config = dict(
    arch='vit',
    model='image embedding model',
    dataset='capsule endoscopy frames (Kvasir-Capsule)',
    train_examples=42238,
    image_size=96,
    crop_scale_min=1,
    horizontal_flip=True,
    translate=0.06,
    rotation_deg=5,
    color_jitter=0.2,
    targets=['finding'],
    num_classes=11,
    embedding_dim=128,
    norm='rmsnorm',
    norm_position='sandwich',
    activation='gelu',
    mlp_ratio=4,
    head_dim=32,
    fused_qkv=False,
    bias='none',
    qk_norm=False,
    parallel_block=False,
    inner_norm=False,
    patch_size=[12, 12],
    layers=6,
    width=320,
    positions='relative_bias',
    pooling='class_token',
    am_softmax_margin=0.2,
    am_softmax_scale=30,
    init='trunc_normal_002',
    optimizer='muon',
    muon_scale='spectral',
    lr=0.018,
    momentum=0.95,
    nesterov=True,
    orthogonalizer='newton_schulz_5',
    adamw_lr_other_params=0.0013,
    grad_clip=0.5,
    steps=32700,
    batch_size=128,
    epochs=99.1,
    lr_schedule='cosine',
    final_lr_fraction=0.1,
    warmup_steps=980,
    weight_decay=0.003,
    adamw_weight_decay_other_params=0.01,
)
Rows from block 2 of a small image embedding model, named by matrix and row number. Rows with one number belong to one neuron. Each number is 50 + 15 x the weight over its row's rms, rounded and kept within 0 to 99. All counts start at 0.
After each neuron's rows are labels from the 100 images, of 14976, where the neuron reaches its highest value: "responds to" is what is common among them; "patch colour" is the nearest of a few named colours to the mean colour under the peak. Only what is clearly more common there than usual is listed. The data: capsule endoscopy frames (Kvasir-Capsule).
# fc1: MLP up (model.blocks.2.mlp.fc1.weight, 1280x320), inputs 80-159
# fc2: MLP down (model.blocks.2.mlp.fc2.weight, 320x1280, transposed), outputs 80-159

fc1.272:69 69 88 21 99 37 20 47 29 51 73 46 65 42 61 54 59 64 36 39 28 53 51 60 52 36 56 46 36 41 50 50 38 51 29 46 18 63 23 26 50 78 48 48 61 29 53 38 49 49 21 62 61 54 59 42 73 63 62 71 76 64 48 47 67 47 64 44 08 66 52 67 46 69 40 49 63 32 46 38
fc2.272:44 45 45 58 52 41 58 52 41 46 49 44 49 45 56 48 22 36 60 47 70 36 43 37 33 61 54 59 59 55 67 29 72 49 56 58 74 46 84 63 71 44 30 84 32 48 32 57 53 55 54 26 34 51 48 48 33 55 32 36 37 59 59 90 60 61 71 59 59 58 46 33 42 59 63 52 43 44 65 66
responds to: finding: ileocecal valve
patch colour: orange

fc1.609:64 28 54 32 42 44 40 37 33 31 41 66 39 49 31 17 63 66 46 63 42 39 28 13 64 70 56 56 49 68 49 71 52 55 26 68 67 36 47 41 58 53 31 46 43 41 67 50 90 72 57 47 60 55 53 48 58 52 55 36 35 27 49 68 38 63 78 30 42 36 41 99 38 33 54 37 39 44 33 58
fc2.609:63 55 54 46 71 67 79 62 64 89 69 58 70 22 64 24 33 54 49 69 46 63 54 47 47 65 69 50 46 27 43 60 48 50 46 47 37 41 38 49 47 48 51 34 46 50 50 49 25 48 41 52 59 89 74 57 45 67 55 52 55 66 13 47 47 42 42 44 41 80 67 45 64 54 33 57 82 37 66 59
responds to: finding: blood fresh
patch colour: orange

fc1.325:67 44 44 56 72 49 59 68 74 41 52 32 73 54 57 38 37 71 82 17 48 52 15 53 44 34 58 58 10 77 41 49 64 35 91 58 34 51 73 39 50 38 53 77 77 46 59 51 45 80 64 53 47 55 62 52 27 50 57 54 52 25 56 57 58 40 47 37 31 96 65 61 48 38 59 56 35 53 69 51
fc2.325:38 43 23 42 38 74 45 45 33 35 51 46 70 54 63 41 28 38 67 72 64 63 74 28 52 17 54 82 49 11 49 67 43 46 62 54 61 40 51 63 24 57 48 57 28 76 67 42 46 46 60 41 37 54 47 57 49 44 45 29 61 63 31 42 53 68 52 51 60 55 40 53 45 53 49 59 56 21 49 52
responds to: finding: ileocecal valve
patch colour: black

fc1.296:22 41 55 51 54 70 46 58 36 69 37 50 51 54 39 42 50 50 49 25 29 88 45 63 62 46 44 43 40 72 46 37 56 38 39 53 49 53 29 35 61 63 44 52 35 48 41 78 73 74 47 24 84 52 40 59 59 56 47 37 61 50 40 60 42 54 45 71 60 70 36 65 89 85 53 63 39 28 48 35
fc2.296:35 33 54 59 37 45 52 60 69 43 36 62 50 52 70 69 57 38 64 60 67 42 72 65 45 41 63 91 33 30 44 41 50 65 68 26 75 43 63 42 34 43 44 51 43 71 50 33 35 59 63 32 32 70 76 53 58 75 48 36 51 58 63 39 49 34 72 69 46 51 49 42 69 28 60 71 54 54 39 33
responds to: finding: ileocecal valve
patch colour: orange

fc1.334:46 54 52 37 51 74 40 73 63 57 56 38 16 60 59 67 83 62 32 66 52 39 61 52 87 64 56 47 63 58 41 27 47 46 26 46 46 41 54 37 34 53 38 50 40 40 35 37 28 36 12 51 59 53 63 72 50 16 43 86 59 64 61 74 23 72 77 33 52 48 63 59 35 71 69 62 58 60 63 51
fc2.334:58 47 53 80 26 39 49 30 62 48 60 63 61 55 15 46 29 53 78 42 77 40 38 64 52 17 72 16 46 58 70 69 50 45 62 57 68 48 65 53 64 73 27 52 70 53 56 64 51 47 84 53 38 38 47 58 36 66 81 31 52 35 50 18 37 28 47 51 52 56 27 51 62 75 42 42 42 47 43 51
responds to: finding: blood fresh
patch colour: orange

fc1.737:39 15 35 49 44 53 52 57 36 57 20 53 68 60 72 18 36 50 56 50 53 40 36 31 79 52 71 14 81 53 70 28 42 62 25 55 56 62 36 23 64 77 57 79 35 47 37 67 48 45 31 36 62 47 35 53 67 69 43 63 72 54 42 55 42 51 28 54 51 31 37 39 58 69 28 64 60 47 39 64
fc2.737:57 40 52 29 40 49 80 52 65 41 59 39 49 73 57 47 70 52 38 46 57 54 31 34 79 38 39 43 58 43 38 62 59 66 20 63 50 70 34 58 41 47 35 55 50 32 43 67 54 71 75 39 39 60 25 42 53 59 54 33 51 58 26 54 47 54 64 41 79 36 65 70 59 30 45 59 30 46 56 55
responds to: finding: blood fresh
patch colour: orange

fc1.653:25 36 59 51 42 56 67 30 38 46 51 43 75 40 70 72 61 58 31 64 73 07 47 35 60 53 59 62 47 57 48 34 56 44 61 43 63 40 51 58 61 67 37 42 39 46 45 68 51 41 27 37 56 35 47 76 63 13 69 55 66 23 40 54 53 45 34 39 45 39 38 40 44 34 60 25 49 47 59 67
fc2.653:61 61 56 60 42 50 83 81 42 41 47 44 29 52 53 15 57 34 31 56 37 45 36 59 23 50 48 41 51 57 88 49 24 74 53 41 44 91 54 43 40 52 68 52 36 38 56 63 55 28 46 76 62 43 41 66 51 60 51 55 35 81 59 40 48 63 52 48 73 41 53 61 74 76 29 44 59 80 37 44
responds to: finding: blood fresh
patch colour: black

fc1.575:37 32 63 46 68 66 51 52 36 56 53 31 59 38 31 32 58 32 40 53 14 52 58 83 59 53 57 51 42 47 62 81 45 61 52 64 82 64 44 49 70 46 64 61 57 39 43 41 37 29 46 61 18 56 76 52 88 50 59 46 51 56 47 30 59 37 33 49 56 70 60 63 40 50 82 37 49 62 64 23
fc2.575:57 35 62 18 18 43 51 56 51 56 17 50 55 50 49 40 32 25 47 54 76 46 56 23 17 59 59 58 68 27 35 32 79 57 66 34 50 18 46 53 47 44 68 62 66 33 67 59 40 43 24 37 73 62 16 54 27 29 42 50 62 60 65 60 73 63 49 76 47 25 72 40 46 44 55 66 08 32 40 56
responds to: finding: ileocecal valve
patch colour: orange

fc1.387:54 70 75 43 40 83 18 36 37 52 33 30 53 67 59 72 54 48 55 51 57 50 64 67 48 27 50 47 62 47 65 66 42 50 26 55 52 50 56 60 53 60 85 51 52 45 62 47 31 39 55 61 36 75 56 37 37 43 59 62 67 50 64 43 73 52 64 53 86 44 56 56 57 28 52 62 36 47 13 59
fc2.387:43 56 51 31 42 52 55 69 32 59 45 66 63 32 83 53 35 60 45 45 42 66 46 55 38 64 55 61 46 46 34 33 39 41 51 42 63 58 52 41 56 57 61 33 50 36 46 47 45 71 61 56 41 63 52 58 49 72 48 47 63 67 82 43 71 25 54 68 40 43 63 14 43 52 92 40 60 30 71 50
responds to: finding: ileocecal valve
patch colour: orange

fc1.341:61 53 36 54 62 40 45 41 13 60 39 55 66 33 58 49 40 27 57 55 49 40 56 45 63 46 34 53 47 51 48 45 59 59 43 66 46 39 56 25 42 42 42 58 70 40 61 60 55 66 51 58 24 51 65 63 64 64 53 26 69 52 31 52 32 53 30 37 63 61 27 51 65 61 63 34 39 65 49 18
fc2.341:47 22 41 49 53 53 19 63 61 94 52 42 57 41 57 34 34 45 39 46 77 48 62 42 45 39 30 37 39 67 50 33 58 45 44 40 26 40 55 53 35 61 20 42 59 44 37 43 60 44 47 59 48 59 48 68 42 58 29 51 65 53 70 60 72 57 55 78 49 54 53 46 62 50 46 66 41 76 19 28
responds to: finding: ileocecal valve
patch colour: pink

fc1.321:39 47 63 65 70 49 38 39 63 60 26 23 60 49 90 36 54 46 57 53 38 50 55 74 48 50 40 64 31 49 42 39 35 15 65 41 42 45 56 85 81 68 55 31 48 56 62 64 58 57 17 60 50 26 42 49 30 51 71 66 57 50 79 82 17 48 31 44 79 41 69 59 46 52 24 77 56 44 48 68
fc2.321:61 58 54 36 31 42 50 41 59 39 53 61 44 49 28 81 64 31 49 83 85 28 63 34 53 42 69 41 49 57 61 72 30 52 22 23 60 58 59 63 47 35 59 50 39 56 52 55 54 66 70 57 46 77 40 80 94 31 55 46 37 41 52 36 48 72 65 58 40 50 29 37 57 41 66 35 51 53 44 54
responds to: finding: ileocecal valve
patch colour: orange

fc1.338:49 47 64 32 22 46 50 59 30 41 64 83 46 25 56 35 63 55 69 70 36 73 63 55 35 42 45 30 38 06 43 49 52 61 42 47 83 75 41 58 38 59 55 33 56 49 41 47 42 26 48 77 49 87 41 56 50 36 66 29 34 36 65 60 57 32 55 58 49 53 58 26 55 59 52 64 55 44 57 22
fc2.338:44 24 49 52 50 53 49 71 62 66 29 47 31 75 45 51 42 46 55 40 83 42 41 67 43 54 30 32 57 46 47 46 77 48 50 55 36 22 37 54 48 34 57 40 19 60 49 78 76 68 54 30 34 66 53 69 29 57 38 44 47 09 72 33 46 56 70 34 22 53 32 50 60 59 68 32 73 33 38 57
responds to: finding: ileocecal valve
patch colour: orange

fc1.140:37 47 44 66 41 39 55 37 40 65 56 53 27 47 46 49 34 50 74 42 59 65 46 31 53 68 42 39 37 50 21 21 30 44 57 33 57 28 57 61 58 36 38 61 28 64 29 65 37 47 43 68 61 35 42 39 65 62 43 38 46 52 63 62 45 51 38 60 40 35 66 53 32 65 49 35 41 63 86 28
fc2.140:73 72 37 28 73 46 48 44 45 64 30 53 65 46 72 69 73 46 41 43 62 21 46 63 30 74 47 59 48 50 41 47 60 66 43 55 40 60 45 39 33 51 40 59 64 31 37 17 83 70 45 45 51 62 57 43 32 58 46 59 63 65 66 58 50 60 42 47 52 52 30 36 40 72 49 61 50 56 30 54
responds to: finding: pylorus
patch colour: grey

fc1.6:52 63 36 50 34 31 59 52 43 57 47 40 90 25 46 34 27 53 46 27 48 74 46 51 56 21 66 39 74 32 67 72 52 05 33 44 42 52 60 60 68 71 44 28 65 47 43 60 31 58 30 52 70 62 36 31 44 66 57 49 46 45 66 47 57 71 53 30 53 26 69 20 70 42 35 74 35 67 51 64
fc2.6:22 40 55 60 64 80 55 21 56 59 50 27 62 50 56 76 47 35 42 48 29 58 48 59 63 41 41 19 57 48 39 63 70 55 63 51 55 47 47 65 50 69 74 55 64 37 53 62 57 45 35 67 47 62 60 67 68 60 33 37 67 66 45 46 47 40 60 54 65 50 31 60 68 42 53 63 41 33 66 69
responds to: finding: reduced mucosal view
patch colour: black

fc1.718:40 34 38 59 13 33 64 30 40 58 33 55 47 59 00 56 32 27 86 32 68 61 57 38 43 38 60 36 97 14 56 73 57 30 45 49 64 47 75 39 53 36 37 66 57 23 66 57 48 49 53 41 44 43 65 51 55 57 39 46 61 46 44 48 38 75 69 46 68 39 44 44 52 74 65 49 46 40 39 68
fc2.718:44 48 36 21 53 58 36 72 73 62 90 69 77 70 74 51 70 62 54 47 64 58 33 61 20 16 53 62 44 57 37 34 29 44 71 61 62 41 38 47 40 64 68 53 63 74 31 39 45 37 31 57 61 24 54 27 29 56 54 57 31 52 33 53 66 28 35 60 78 57 54 58 39 46 27 64 64 60 40 35
responds to: finding: blood fresh
patch colour: red

fc1.168:53 23 45 53 49 58 42 43 50 17 46 76 61 37 32 51 83 50 23 27 59 59 32 31 49 63 62 49 31 60 14 51 49 45 41 46 40 44 39 68 53 37 25 64 34 55 58 63 51 70 52 29 67 48 61 33 41 49 65 67 40 37 62 78 53 68 57 54 56 52 49 31 51 70 24 58 52 53 29 59
fc2.168:42 56 57 37 53 54 59 54 58 37 41 55 32 74 76 37 43 52 65 32 47 73 44 61 47 37 49 87 36 33 80 57 46 64 66 48 67 73 45 63 45 60 51 42 91 50 41 55 31 79 55 75 28 78 69 58 68 39 43 47 67 57 70 59 57 32 43 71 67 65 42 62 47 47 59 36 34 18 67 49
responds to: finding: ileocecal valve
patch colour: black

fc1.300:58 37 59 31 40 49 62 58 54 61 51 48 54 64 27 57 33 55 37 71 56 28 56 81 58 31 49 33 51 52 52 71 50 33 47 75 59 37 62 56 67 36 28 60 26 49 64 62 55 72 37 83 50 30 65 63 37 51 51 44 32 24 74 75 49 71 46 40 19 58 48 57 61 67 39 46 51 26 47 49
fc2.300:40 56 66 71 74 61 39 38 32 56 55 23 48 22 62 32 54 58 42 53 69 68 85 29 06 46 40 54 55 34 66 61 48 66 67 65 64 59 53 48 45 36 57 38 51 38 44 56 45 72 49 69 63 59 44 45 18 62 52 59 23 39 53 48 46 22 73 72 53 55 59 39 83 44 50 65 64 48 61 70
responds to: finding: pylorus
patch colour: black

fc1.191:64 85 30 49 44 65 68 77 55 79 40 65 51 51 48 72 42 48 47 52 54 49 57 23 58 44 42 28 32 53 54 05 64 45 55 56 42 40 35 54 65 65 63 32 46 66 51 65 61 33 45 53 53 61 62 59 55 53 66 35 42 25 49 32 61 65 50 56 01 53 41 44 52 83 28 39 62 49 45 55
fc2.191:60 63 58 75 51 29 55 45 57 38 39 57 30 65 55 35 74 54 40 54 24 44 29 69 43 31 50 29 45 55 09 44 42 48 29 34 32 70 74 22 62 69 48 84 73 57 52 52 63 27 67 59 49 47 45 66 31 47 37 38 30 57 45 72 45 36 47 58 45 35 57 36 36 41 51 47 39 41 50 15
responds to: finding: blood fresh
patch colour: black

fc1.373:50 75 37 62 45 35 48 50 50 89 37 79 64 42 21 49 57 67 48 49 80 57 52 50 50 32 65 62 40 18 43 61 39 61 43 73 38 52 38 52 39 56 45 57 60 52 72 42 60 68 51 56 54 26 47 59 56 52 36 56 49 73 50 68 49 55 38 26 47 41 42 44 69 70 47 62 74 55 36 52
fc2.373:71 57 40 52 40 59 53 50 64 47 43 38 42 63 68 34 71 12 53 26 55 48 35 40 60 49 70 80 48 60 72 66 82 48 83 22 45 39 55 61 55 32 14 44 62 30 36 45 62 61 69 47 61 51 66 36 39 64 32 55 61 47 40 24 60 69 69 49 44 53 53 50 40 43 49 65 52 47 64 67
responds to: finding: pylorus
patch colour: grey

fc1.59:55 72 58 55 63 53 37 50 58 49 33 11 49 39 34 65 64 24 35 63 87 43 62 88 51 53 50 47 48 59 48 68 51 59 51 54 36 74 51 69 32 59 92 45 12 58 53 40 52 37 54 41 37 30 47 71 34 41 75 36 39 39 28 41 52 44 39 53 34 55 63 54 34 63 49 38 35 44 34 59
fc2.59:27 41 33 42 57 57 53 36 20 30 76 63 39 56 55 40 59 56 62 27 21 72 34 38 71 56 40 39 35 33 52 40 30 36 34 33 54 10 41 27 59 36 70 32 40 48 62 75 56 57 54 51 65 45 13 14 59 25 29 62 56 67 47 73 33 28 57 56 60 43 40 37 68 40 56 51 32 41 52 15
responds to: finding: blood fresh
patch colour: black

fc1.507:56 43 56 44 24 52 57 27 30 41 46 53 73 41 63 33 61 68 63 50 38 51 28 18 34 69 56 61 67 47 43 53 40 58 38 71 72 59 37 43 37 47 74 23 51 65 47 38 32 35 39 48 56 46 19 41 49 73 18 68 82 40 33 55 68 65 46 32 52 51 42 64 61 44 36 48 32 66 47 52
fc2.507:51 28 58 31 25 45 54 55 45 46 60 62 49 59 51 52 58 30 58 52 66 58 59 65 78 71 47 60 51 31 45 35 61 46 42 42 46 44 58 84 07 66 70 48 59 81 52 34 77 47 63 54 55 47 65 52 31 44 76 59 34 43 52 43 31 63 60 40 42 34 36 26 45 40 72 83 85 40 55 60
responds to: finding: ileocecal valve
patch colour: orange

fc1.738:64 45 19 52 51 37 55 57 55 64 41 34 62 87 34 52 42 65 34 49 66 48 44 34 36 69 30 26 42 56 24 46 44 77 56 43 62 62 65 26 49 59 49 60 47 49 26 55 45 62 44 53 79 67 61 38 71 52 42 64 30 67 46 40 37 50 68 67 51 54 44 60 39 51 52 41 44 29 40 51
fc2.738:45 58 45 53 52 74 46 17 59 48 52 37 32 64 77 45 52 48 50 54 55 52 45 42 60 56 69 60 64 41 80 49 62 56 64 54 48 84 65 52 22 31 57 30 56 72 58 47 36 60 61 61 11 35 60 48 65 37 63 75 57 58 58 57 52 71 51 59 65 62 75 43 63 14 52 65 28 53 48 35
responds to: finding: blood fresh; finding: ileocecal valve
patch colour: orange

fc1.139:48 43 45 54 29 42 38 61 65 34 68 25 58 61 55 36 77 34 36 40 54 44 52 48 45 40 67 50 35 53 56 76 37 44 45 71 32 32 51 64 57 50 41 49 28 80 48 47 59 49 44 48 52 42 11 62 39 54 51 51 53 38 65 41 66 57 51 16 27 61 63 42 37 31 72 53 46 56 33 19
fc2.139:35 29 89 48 42 58 58 37 24 47 28 72 50 77 65 60 63 63 34 43 40 42 41 62 69 88 34 51 58 42 51 40 62 48 40 66 45 53 61 40 44 20 57 36 38 28 56 68 49 56 74 44 49 70 58 50 48 64 37 58 50 46 56 69 44 49 63 42 64 29 27 75 50 49 70 27 42 35 64 29
responds to: finding: blood fresh
patch colour: black

fc1.206:70 45 63 56 22 56 62 39 46 30 71 64 26 42 57 61 69 57 47 45 34 67 43 65 33 51 47 52 49 70 42 20 47 72 49 49 56 61 50 44 44 37 60 47 47 42 64 52 34 62 67 58 45 76 50 42 58 60 80 54 59 64 73 66 57 48 64 35 58 70 56 65 74 40 66 58 44 55 34 48
fc2.206:52 55 39 54 44 39 62 46 67 49 52 39 57 23 46 45 15 64 68 62 66 54 87 59 80 62 59 38 30 46 34 56 35 56 48 52 46 54 22 19 71 56 33 47 65 36 22 33 63 61 26 44 39 57 59 80 26 57 27 37 34 65 50 46 32 54 11 62 17 46 61 38 53 41 48 77 39 40 65 32
responds to: finding: ileocecal valve
patch colour: orange

fc1.231:54 56 29 65 29 70 44 62 77 54 71 51 23 45 62 50 54 66 29 61 40 29 12 35 69 60 61 89 56 41 72 33 40 34 55 26 56 51 40 42 52 57 50 62 76 27 34 37 50 67 62 51 33 52 37 39 36 40 68 57 28 60 48 67 36 49 31 61 60 82 51 73 35 45 51 71 50 42 52 39
fc2.231:67 33 58 40 70 55 47 23 32 57 56 50 59 75 58 46 79 39 33 64 55 47 65 51 56 48 54 67 59 60 40 17 47 25 41 58 58 52 26 41 54 45 47 34 45 89 52 46 58 34 21 58 54 31 40 57 69 29 31 61 55 33 56 35 49 19 46 47 58 43 62 52 60 54 26 59 23 66 31 42
responds to: finding: ileocecal valve
patch colour: black

fc1.378:48 50 44 49 25 73 20 67 63 50 82 50 43 49 41 20 66 57 24 52 38 19 60 20 54 72 38 28 50 38 64 60 68 66 51 59 55 33 56 38 48 55 61 42 39 63 68 44 52 60 75 56 65 53 60 49 59 22 57 44 51 34 39 59 50 36 64 34 82 16 41 39 26 89 45 31 61 52 21 39
fc2.378:31 32 48 50 43 27 52 60 19 38 40 87 53 26 66 78 50 66 65 70 66 66 38 79 42 59 51 64 74 75 42 44 46 35 51 34 50 44 55 66 50 37 45 51 38 44 56 53 78 37 35 46 47 49 51 33 37 38 43 40 48 40 13 41 34 69 36 55 32 69 58 52 65 42 46 49 67 41 67 43
responds to: finding: blood fresh
patch colour: orange

fc1.389:15 49 51 27 48 54 35 53 37 73 53 68 52 66 43 29 42 48 46 52 46 51 51 60 36 38 49 54 44 80 46 54 74 57 29 48 59 57 48 60 60 59 50 34 56 47 26 38 24 43 38 61 28 54 42 60 34 62 92 40 44 72 49 63 57 41 66 80 63 72 58 39 62 38 46 79 63 38 33 43
fc2.389:62 25 45 57 34 58 88 68 44 46 38 63 40 63 76 68 52 42 70 35 40 80 65 54 59 44 53 59 34 43 30 50 51 50 48 41 22 40 57 35 31 51 76 84 33 72 36 85 52 61 45 35 70 58 63 55 37 45 37 35 56 26 36 07 63 64 46 60 40 24 59 42 44 54 57 59 76 45 44 39
responds to: finding: ileocecal valve
patch colour: orange

fc1.7:24 45 77 38 58 52 31 63 37 50 62 50 39 35 30 22 59 48 51 58 45 22 39 65 41 60 55 50 20 68 51 49 30 40 80 46 50 72 53 59 60 61 60 28 81 57 41 45 56 36 63 66 71 25 64 47 53 47 47 62 35 72 84 44 65 58 57 58 48 38 31 46 70 54 55 42 26 49 32 35
fc2.7:52 46 09 47 40 26 70 57 51 56 33 39 11 61 55 57 42 28 44 28 50 80 27 43 80 49 34 62 44 29 58 42 45 56 57 74 58 37 69 33 48 66 69 82 02 50 32 45 55 60 38 40 49 53 33 50 63 45 65 25 63 73 45 50 23 60 78 49 39 76 57 53 33 60 60 29 67 66 61 57
responds to: finding: ileocecal valve
patch colour: orange

fc1.511:28 25 33 54 50 13 82 28 63 48 31 57 46 28 32 64 11 49 55 41 41 50 34 42 66 67 55 29 56 79 66 57 60 45 50 38 56 40 61 34 78 68 30 60 46 46 36 45 58 72 40 49 57 52 44 39 41 61 57 30 45 68 55 47 43 40 44 66 46 26 82 68 56 47 45 81 62 40 47 56
fc2.511:49 30 35 44 45 52 55 31 24 43 33 40 49 63 71 35 81 43 45 32 60 57 61 26 59 77 33 53 24 25 27 46 22 38 59 43 60 34 51 44 41 41 43 54 49 45 34 58 42 49 28 51 49 73 59 50 34 70 69 41 49 63 45 27 59 33 38 66 61 27 51 47 50 51 55 74 63 26 45 60
responds to: finding: pylorus
patch colour: black