Weights of a small image embedding model.
Model: 7.58M parameters, arch vit, norm rmsnorm, activation gelu, patch size [12, 12], layers 6, width 320.
Rows from block 3 of a small image embedding model, named by matrix and row number. Rows with one number belong to one neuron. Each number is 200 + 20 x the weight over its row's rms, rounded and kept within 0 to 999. All counts start at 0.
Before each neuron's rows are labels from the 100 images, of 14976, where the neuron reaches its highest value: "strongest on" is what is common among them; "patch colour" is the nearest of a few named colours to the mean colour under the peak. Only what is clearly more common there than usual is listed. The data: capsule endoscopy frames (Kvasir-Capsule).
# fc1: MLP up (model.blocks.3.mlp.fc1.weight, 1280x320), inputs 288-319
# fc2: MLP down (model.blocks.3.mlp.fc2.weight, 320x1280, transposed), outputs 288-319

strongest on: finding: blood fresh
patch colour: grey
fc1.192,173,168,209,186,187,185,189,171,194,185,191,219,202,209,218,181,204,245,171,204,197,220,199,208,197,169,201,187,188,213,199,228
fc2.192,209,230,191,203,190,226,185,221,215,207,243,185,191,181,187,259,221,195,221,231,189,193,217,222,195,204,156,192,233,203,191,153

strongest on: finding: ileocecal valve; finding: reduced mucosal view
patch colour: orange
fc1.419,232,180,232,203,184,227,186,171,223,220,212,197,205,223,199,222,206,223,207,204,183,218,198,149,188,177,168,185,212,174,251,208
fc2.419,164,205,216,235,223,185,257,211,226,205,229,218,250,188,202,184,220,198,209,185,208,191,223,193,218,207,190,218,222,205,191,222

strongest on: finding: ileocecal valve
patch colour: orange
fc1.483,218,212,207,223,167,193,216,228,188,187,223,159,215,195,217,196,227,188,188,196,183,214,189,173,196,200,200,247,237,184,198,176
fc2.483,213,190,205,186,218,214,224,196,200,209,167,192,201,197,208,151,188,196,179,176,174,194,182,204,207,246,179,200,203,217,224,190

strongest on: finding: ileocecal valve
patch colour: black
fc1.278,183,231,217,206,215,216,194,199,207,210,207,196,203,189,161,206,218,210,196,170,171,186,197,199,190,220,192,229,200,166,221,192
fc2.278,205,187,214,231,222,219,198,208,207,187,208,247,191,187,213,194,182,209,230,176,190,211,154,183,145,197,189,191,168,213,219,199

strongest on: finding: blood fresh
patch colour: orange; pink
fc1.335,183,207,165,172,196,201,200,208,178,193,228,204,215,194,185,197,186,206,215,210,150,206,179,189,224,175,173,223,198,200,190,182
fc2.335,213,208,230,203,181,203,185,204,204,175,239,215,153,240,180,231,181,245,191,195,184,205,218,188,170,171,210,224,168,194,206,246

strongest on: finding: pylorus
patch colour: pink; grey
fc1.399,182,197,172,230,188,215,172,199,186,191,198,232,214,198,209,185,189,176,165,171,210,195,249,241,182,197,166,192,205,211,192,201
fc2.399,198,174,210,203,220,214,182,187,177,191,186,169,167,223,230,221,205,188,233,201,180,207,193,181,205,193,191,216,218,174,178,194

strongest on: finding: reduced mucosal view
patch colour: black
fc1.528,207,211,205,205,181,197,188,225,176,166,187,211,209,190,238,203,199,230,187,185,208,190,242,186,221,203,208,169,208,215,172,186
fc2.528,197,193,196,206,203,174,195,213,182,243,218,175,209,178,151,174,197,199,187,213,215,204,218,176,202,223,212,195,210,202,234,211

strongest on: finding: blood fresh
patch colour: grey
fc1.5,198,205,201,209,189,204,197,187,194,224,204,202,199,169,189,217,204,205,215,187,179,186,205,242,185,206,182,201,169,224,188,179
fc2.5,214,193,193,220,204,237,173,220,242,190,205,206,228,182,193,183,197,192,194,207,212,169,228,163,210,201,234,215,224,177,212,188

strongest on: finding: pylorus
patch colour: grey
fc1.651,187,181,202,188,190,188,175,201,218,194,198,208,197,240,200,194,184,238,193,215,205,184,198,185,196,215,214,204,218,202,165,217
fc2.651,172,222,225,173,212,177,192,204,213,199,196,230,221,182,196,179,186,199,204,165,212,167,189,190,221,187,209,215,202,247,185,172

strongest on: finding: ileocecal valve
patch colour: black
fc1.129,177,185,198,212,197,198,165,203,198,212,167,203,205,213,192,192,202,189,162,168,195,214,211,216,215,183,230,200,199,195,206,202
fc2.129,220,231,169,215,239,203,213,187,176,209,171,213,175,243,195,248,203,219,175,216,225,199,215,226,167,188,187,187,192,195,185,176

strongest on: finding: blood fresh
patch colour: black
fc1.468,197,176,219,191,202,176,177,239,221,214,186,180,206,191,192,235,214,224,218,223,180,224,233,201,208,206,243,219,209,181,175,220
fc2.468,179,217,248,205,206,189,199,207,217,171,199,207,224,196,205,190,179,200,212,210,189,192,215,213,208,175,212,218,167,187,179,201

strongest on: finding: reduced mucosal view
patch colour: orange
fc1.692,221,222,227,227,202,171,185,164,234,180,195,172,201,175,209,223,206,237,198,186,244,210,207,209,201,217,197,211,197,227,218,169
fc2.692,163,185,199,169,201,190,175,242,192,186,228,225,192,196,145,152,214,171,191,191,205,187,205,207,197,181,203,216,188,252,188,211

strongest on: finding: blood fresh
patch colour: orange; pink
fc1.238,219,186,178,195,219,191,184,195,200,231,220,216,187,189,217,212,247,239,184,211,199,214,198,201,191,229,206,221,205,191,171,204
fc2.238,197,206,209,225,174,223,210,208,216,157,165,200,226,202,185,238,157,191,201,221,207,198,220,197,220,198,226,217,191,174,209,218

strongest on: finding: pylorus
patch colour: grey
fc1.76,195,163,192,167,230,203,216,227,216,205,194,189,215,179,208,184,192,198,224,197,201,206,149,216,229,181,213,184,182,194,194,183
fc2.76,226,184,152,175,184,198,188,216,196,245,173,231,220,187,218,183,217,226,188,222,201,210,215,188,224,217,219,177,229,209,191,176

strongest on: finding: blood fresh
patch colour: orange
fc1.496,223,201,190,198,178,186,185,220,183,223,216,190,196,195,194,200,248,206,189,199,180,209,161,213,230,176,179,224,200,180,196,191
fc2.496,188,236,209,179,226,225,205,218,214,222,203,219,154,199,227,229,157,230,184,230,231,190,231,222,191,221,201,218,212,195,183,203

strongest on: finding: ileocecal valve
patch colour: orange
fc1.250,218,241,199,226,248,179,215,172,159,228,221,183,223,197,198,201,224,209,211,169,180,190,175,238,179,199,206,188,207,219,233,188
fc2.250,220,177,170,211,192,215,188,207,216,169,227,208,244,204,187,187,200,189,212,223,217,224,175,205,196,194,185,203,197,167,211,198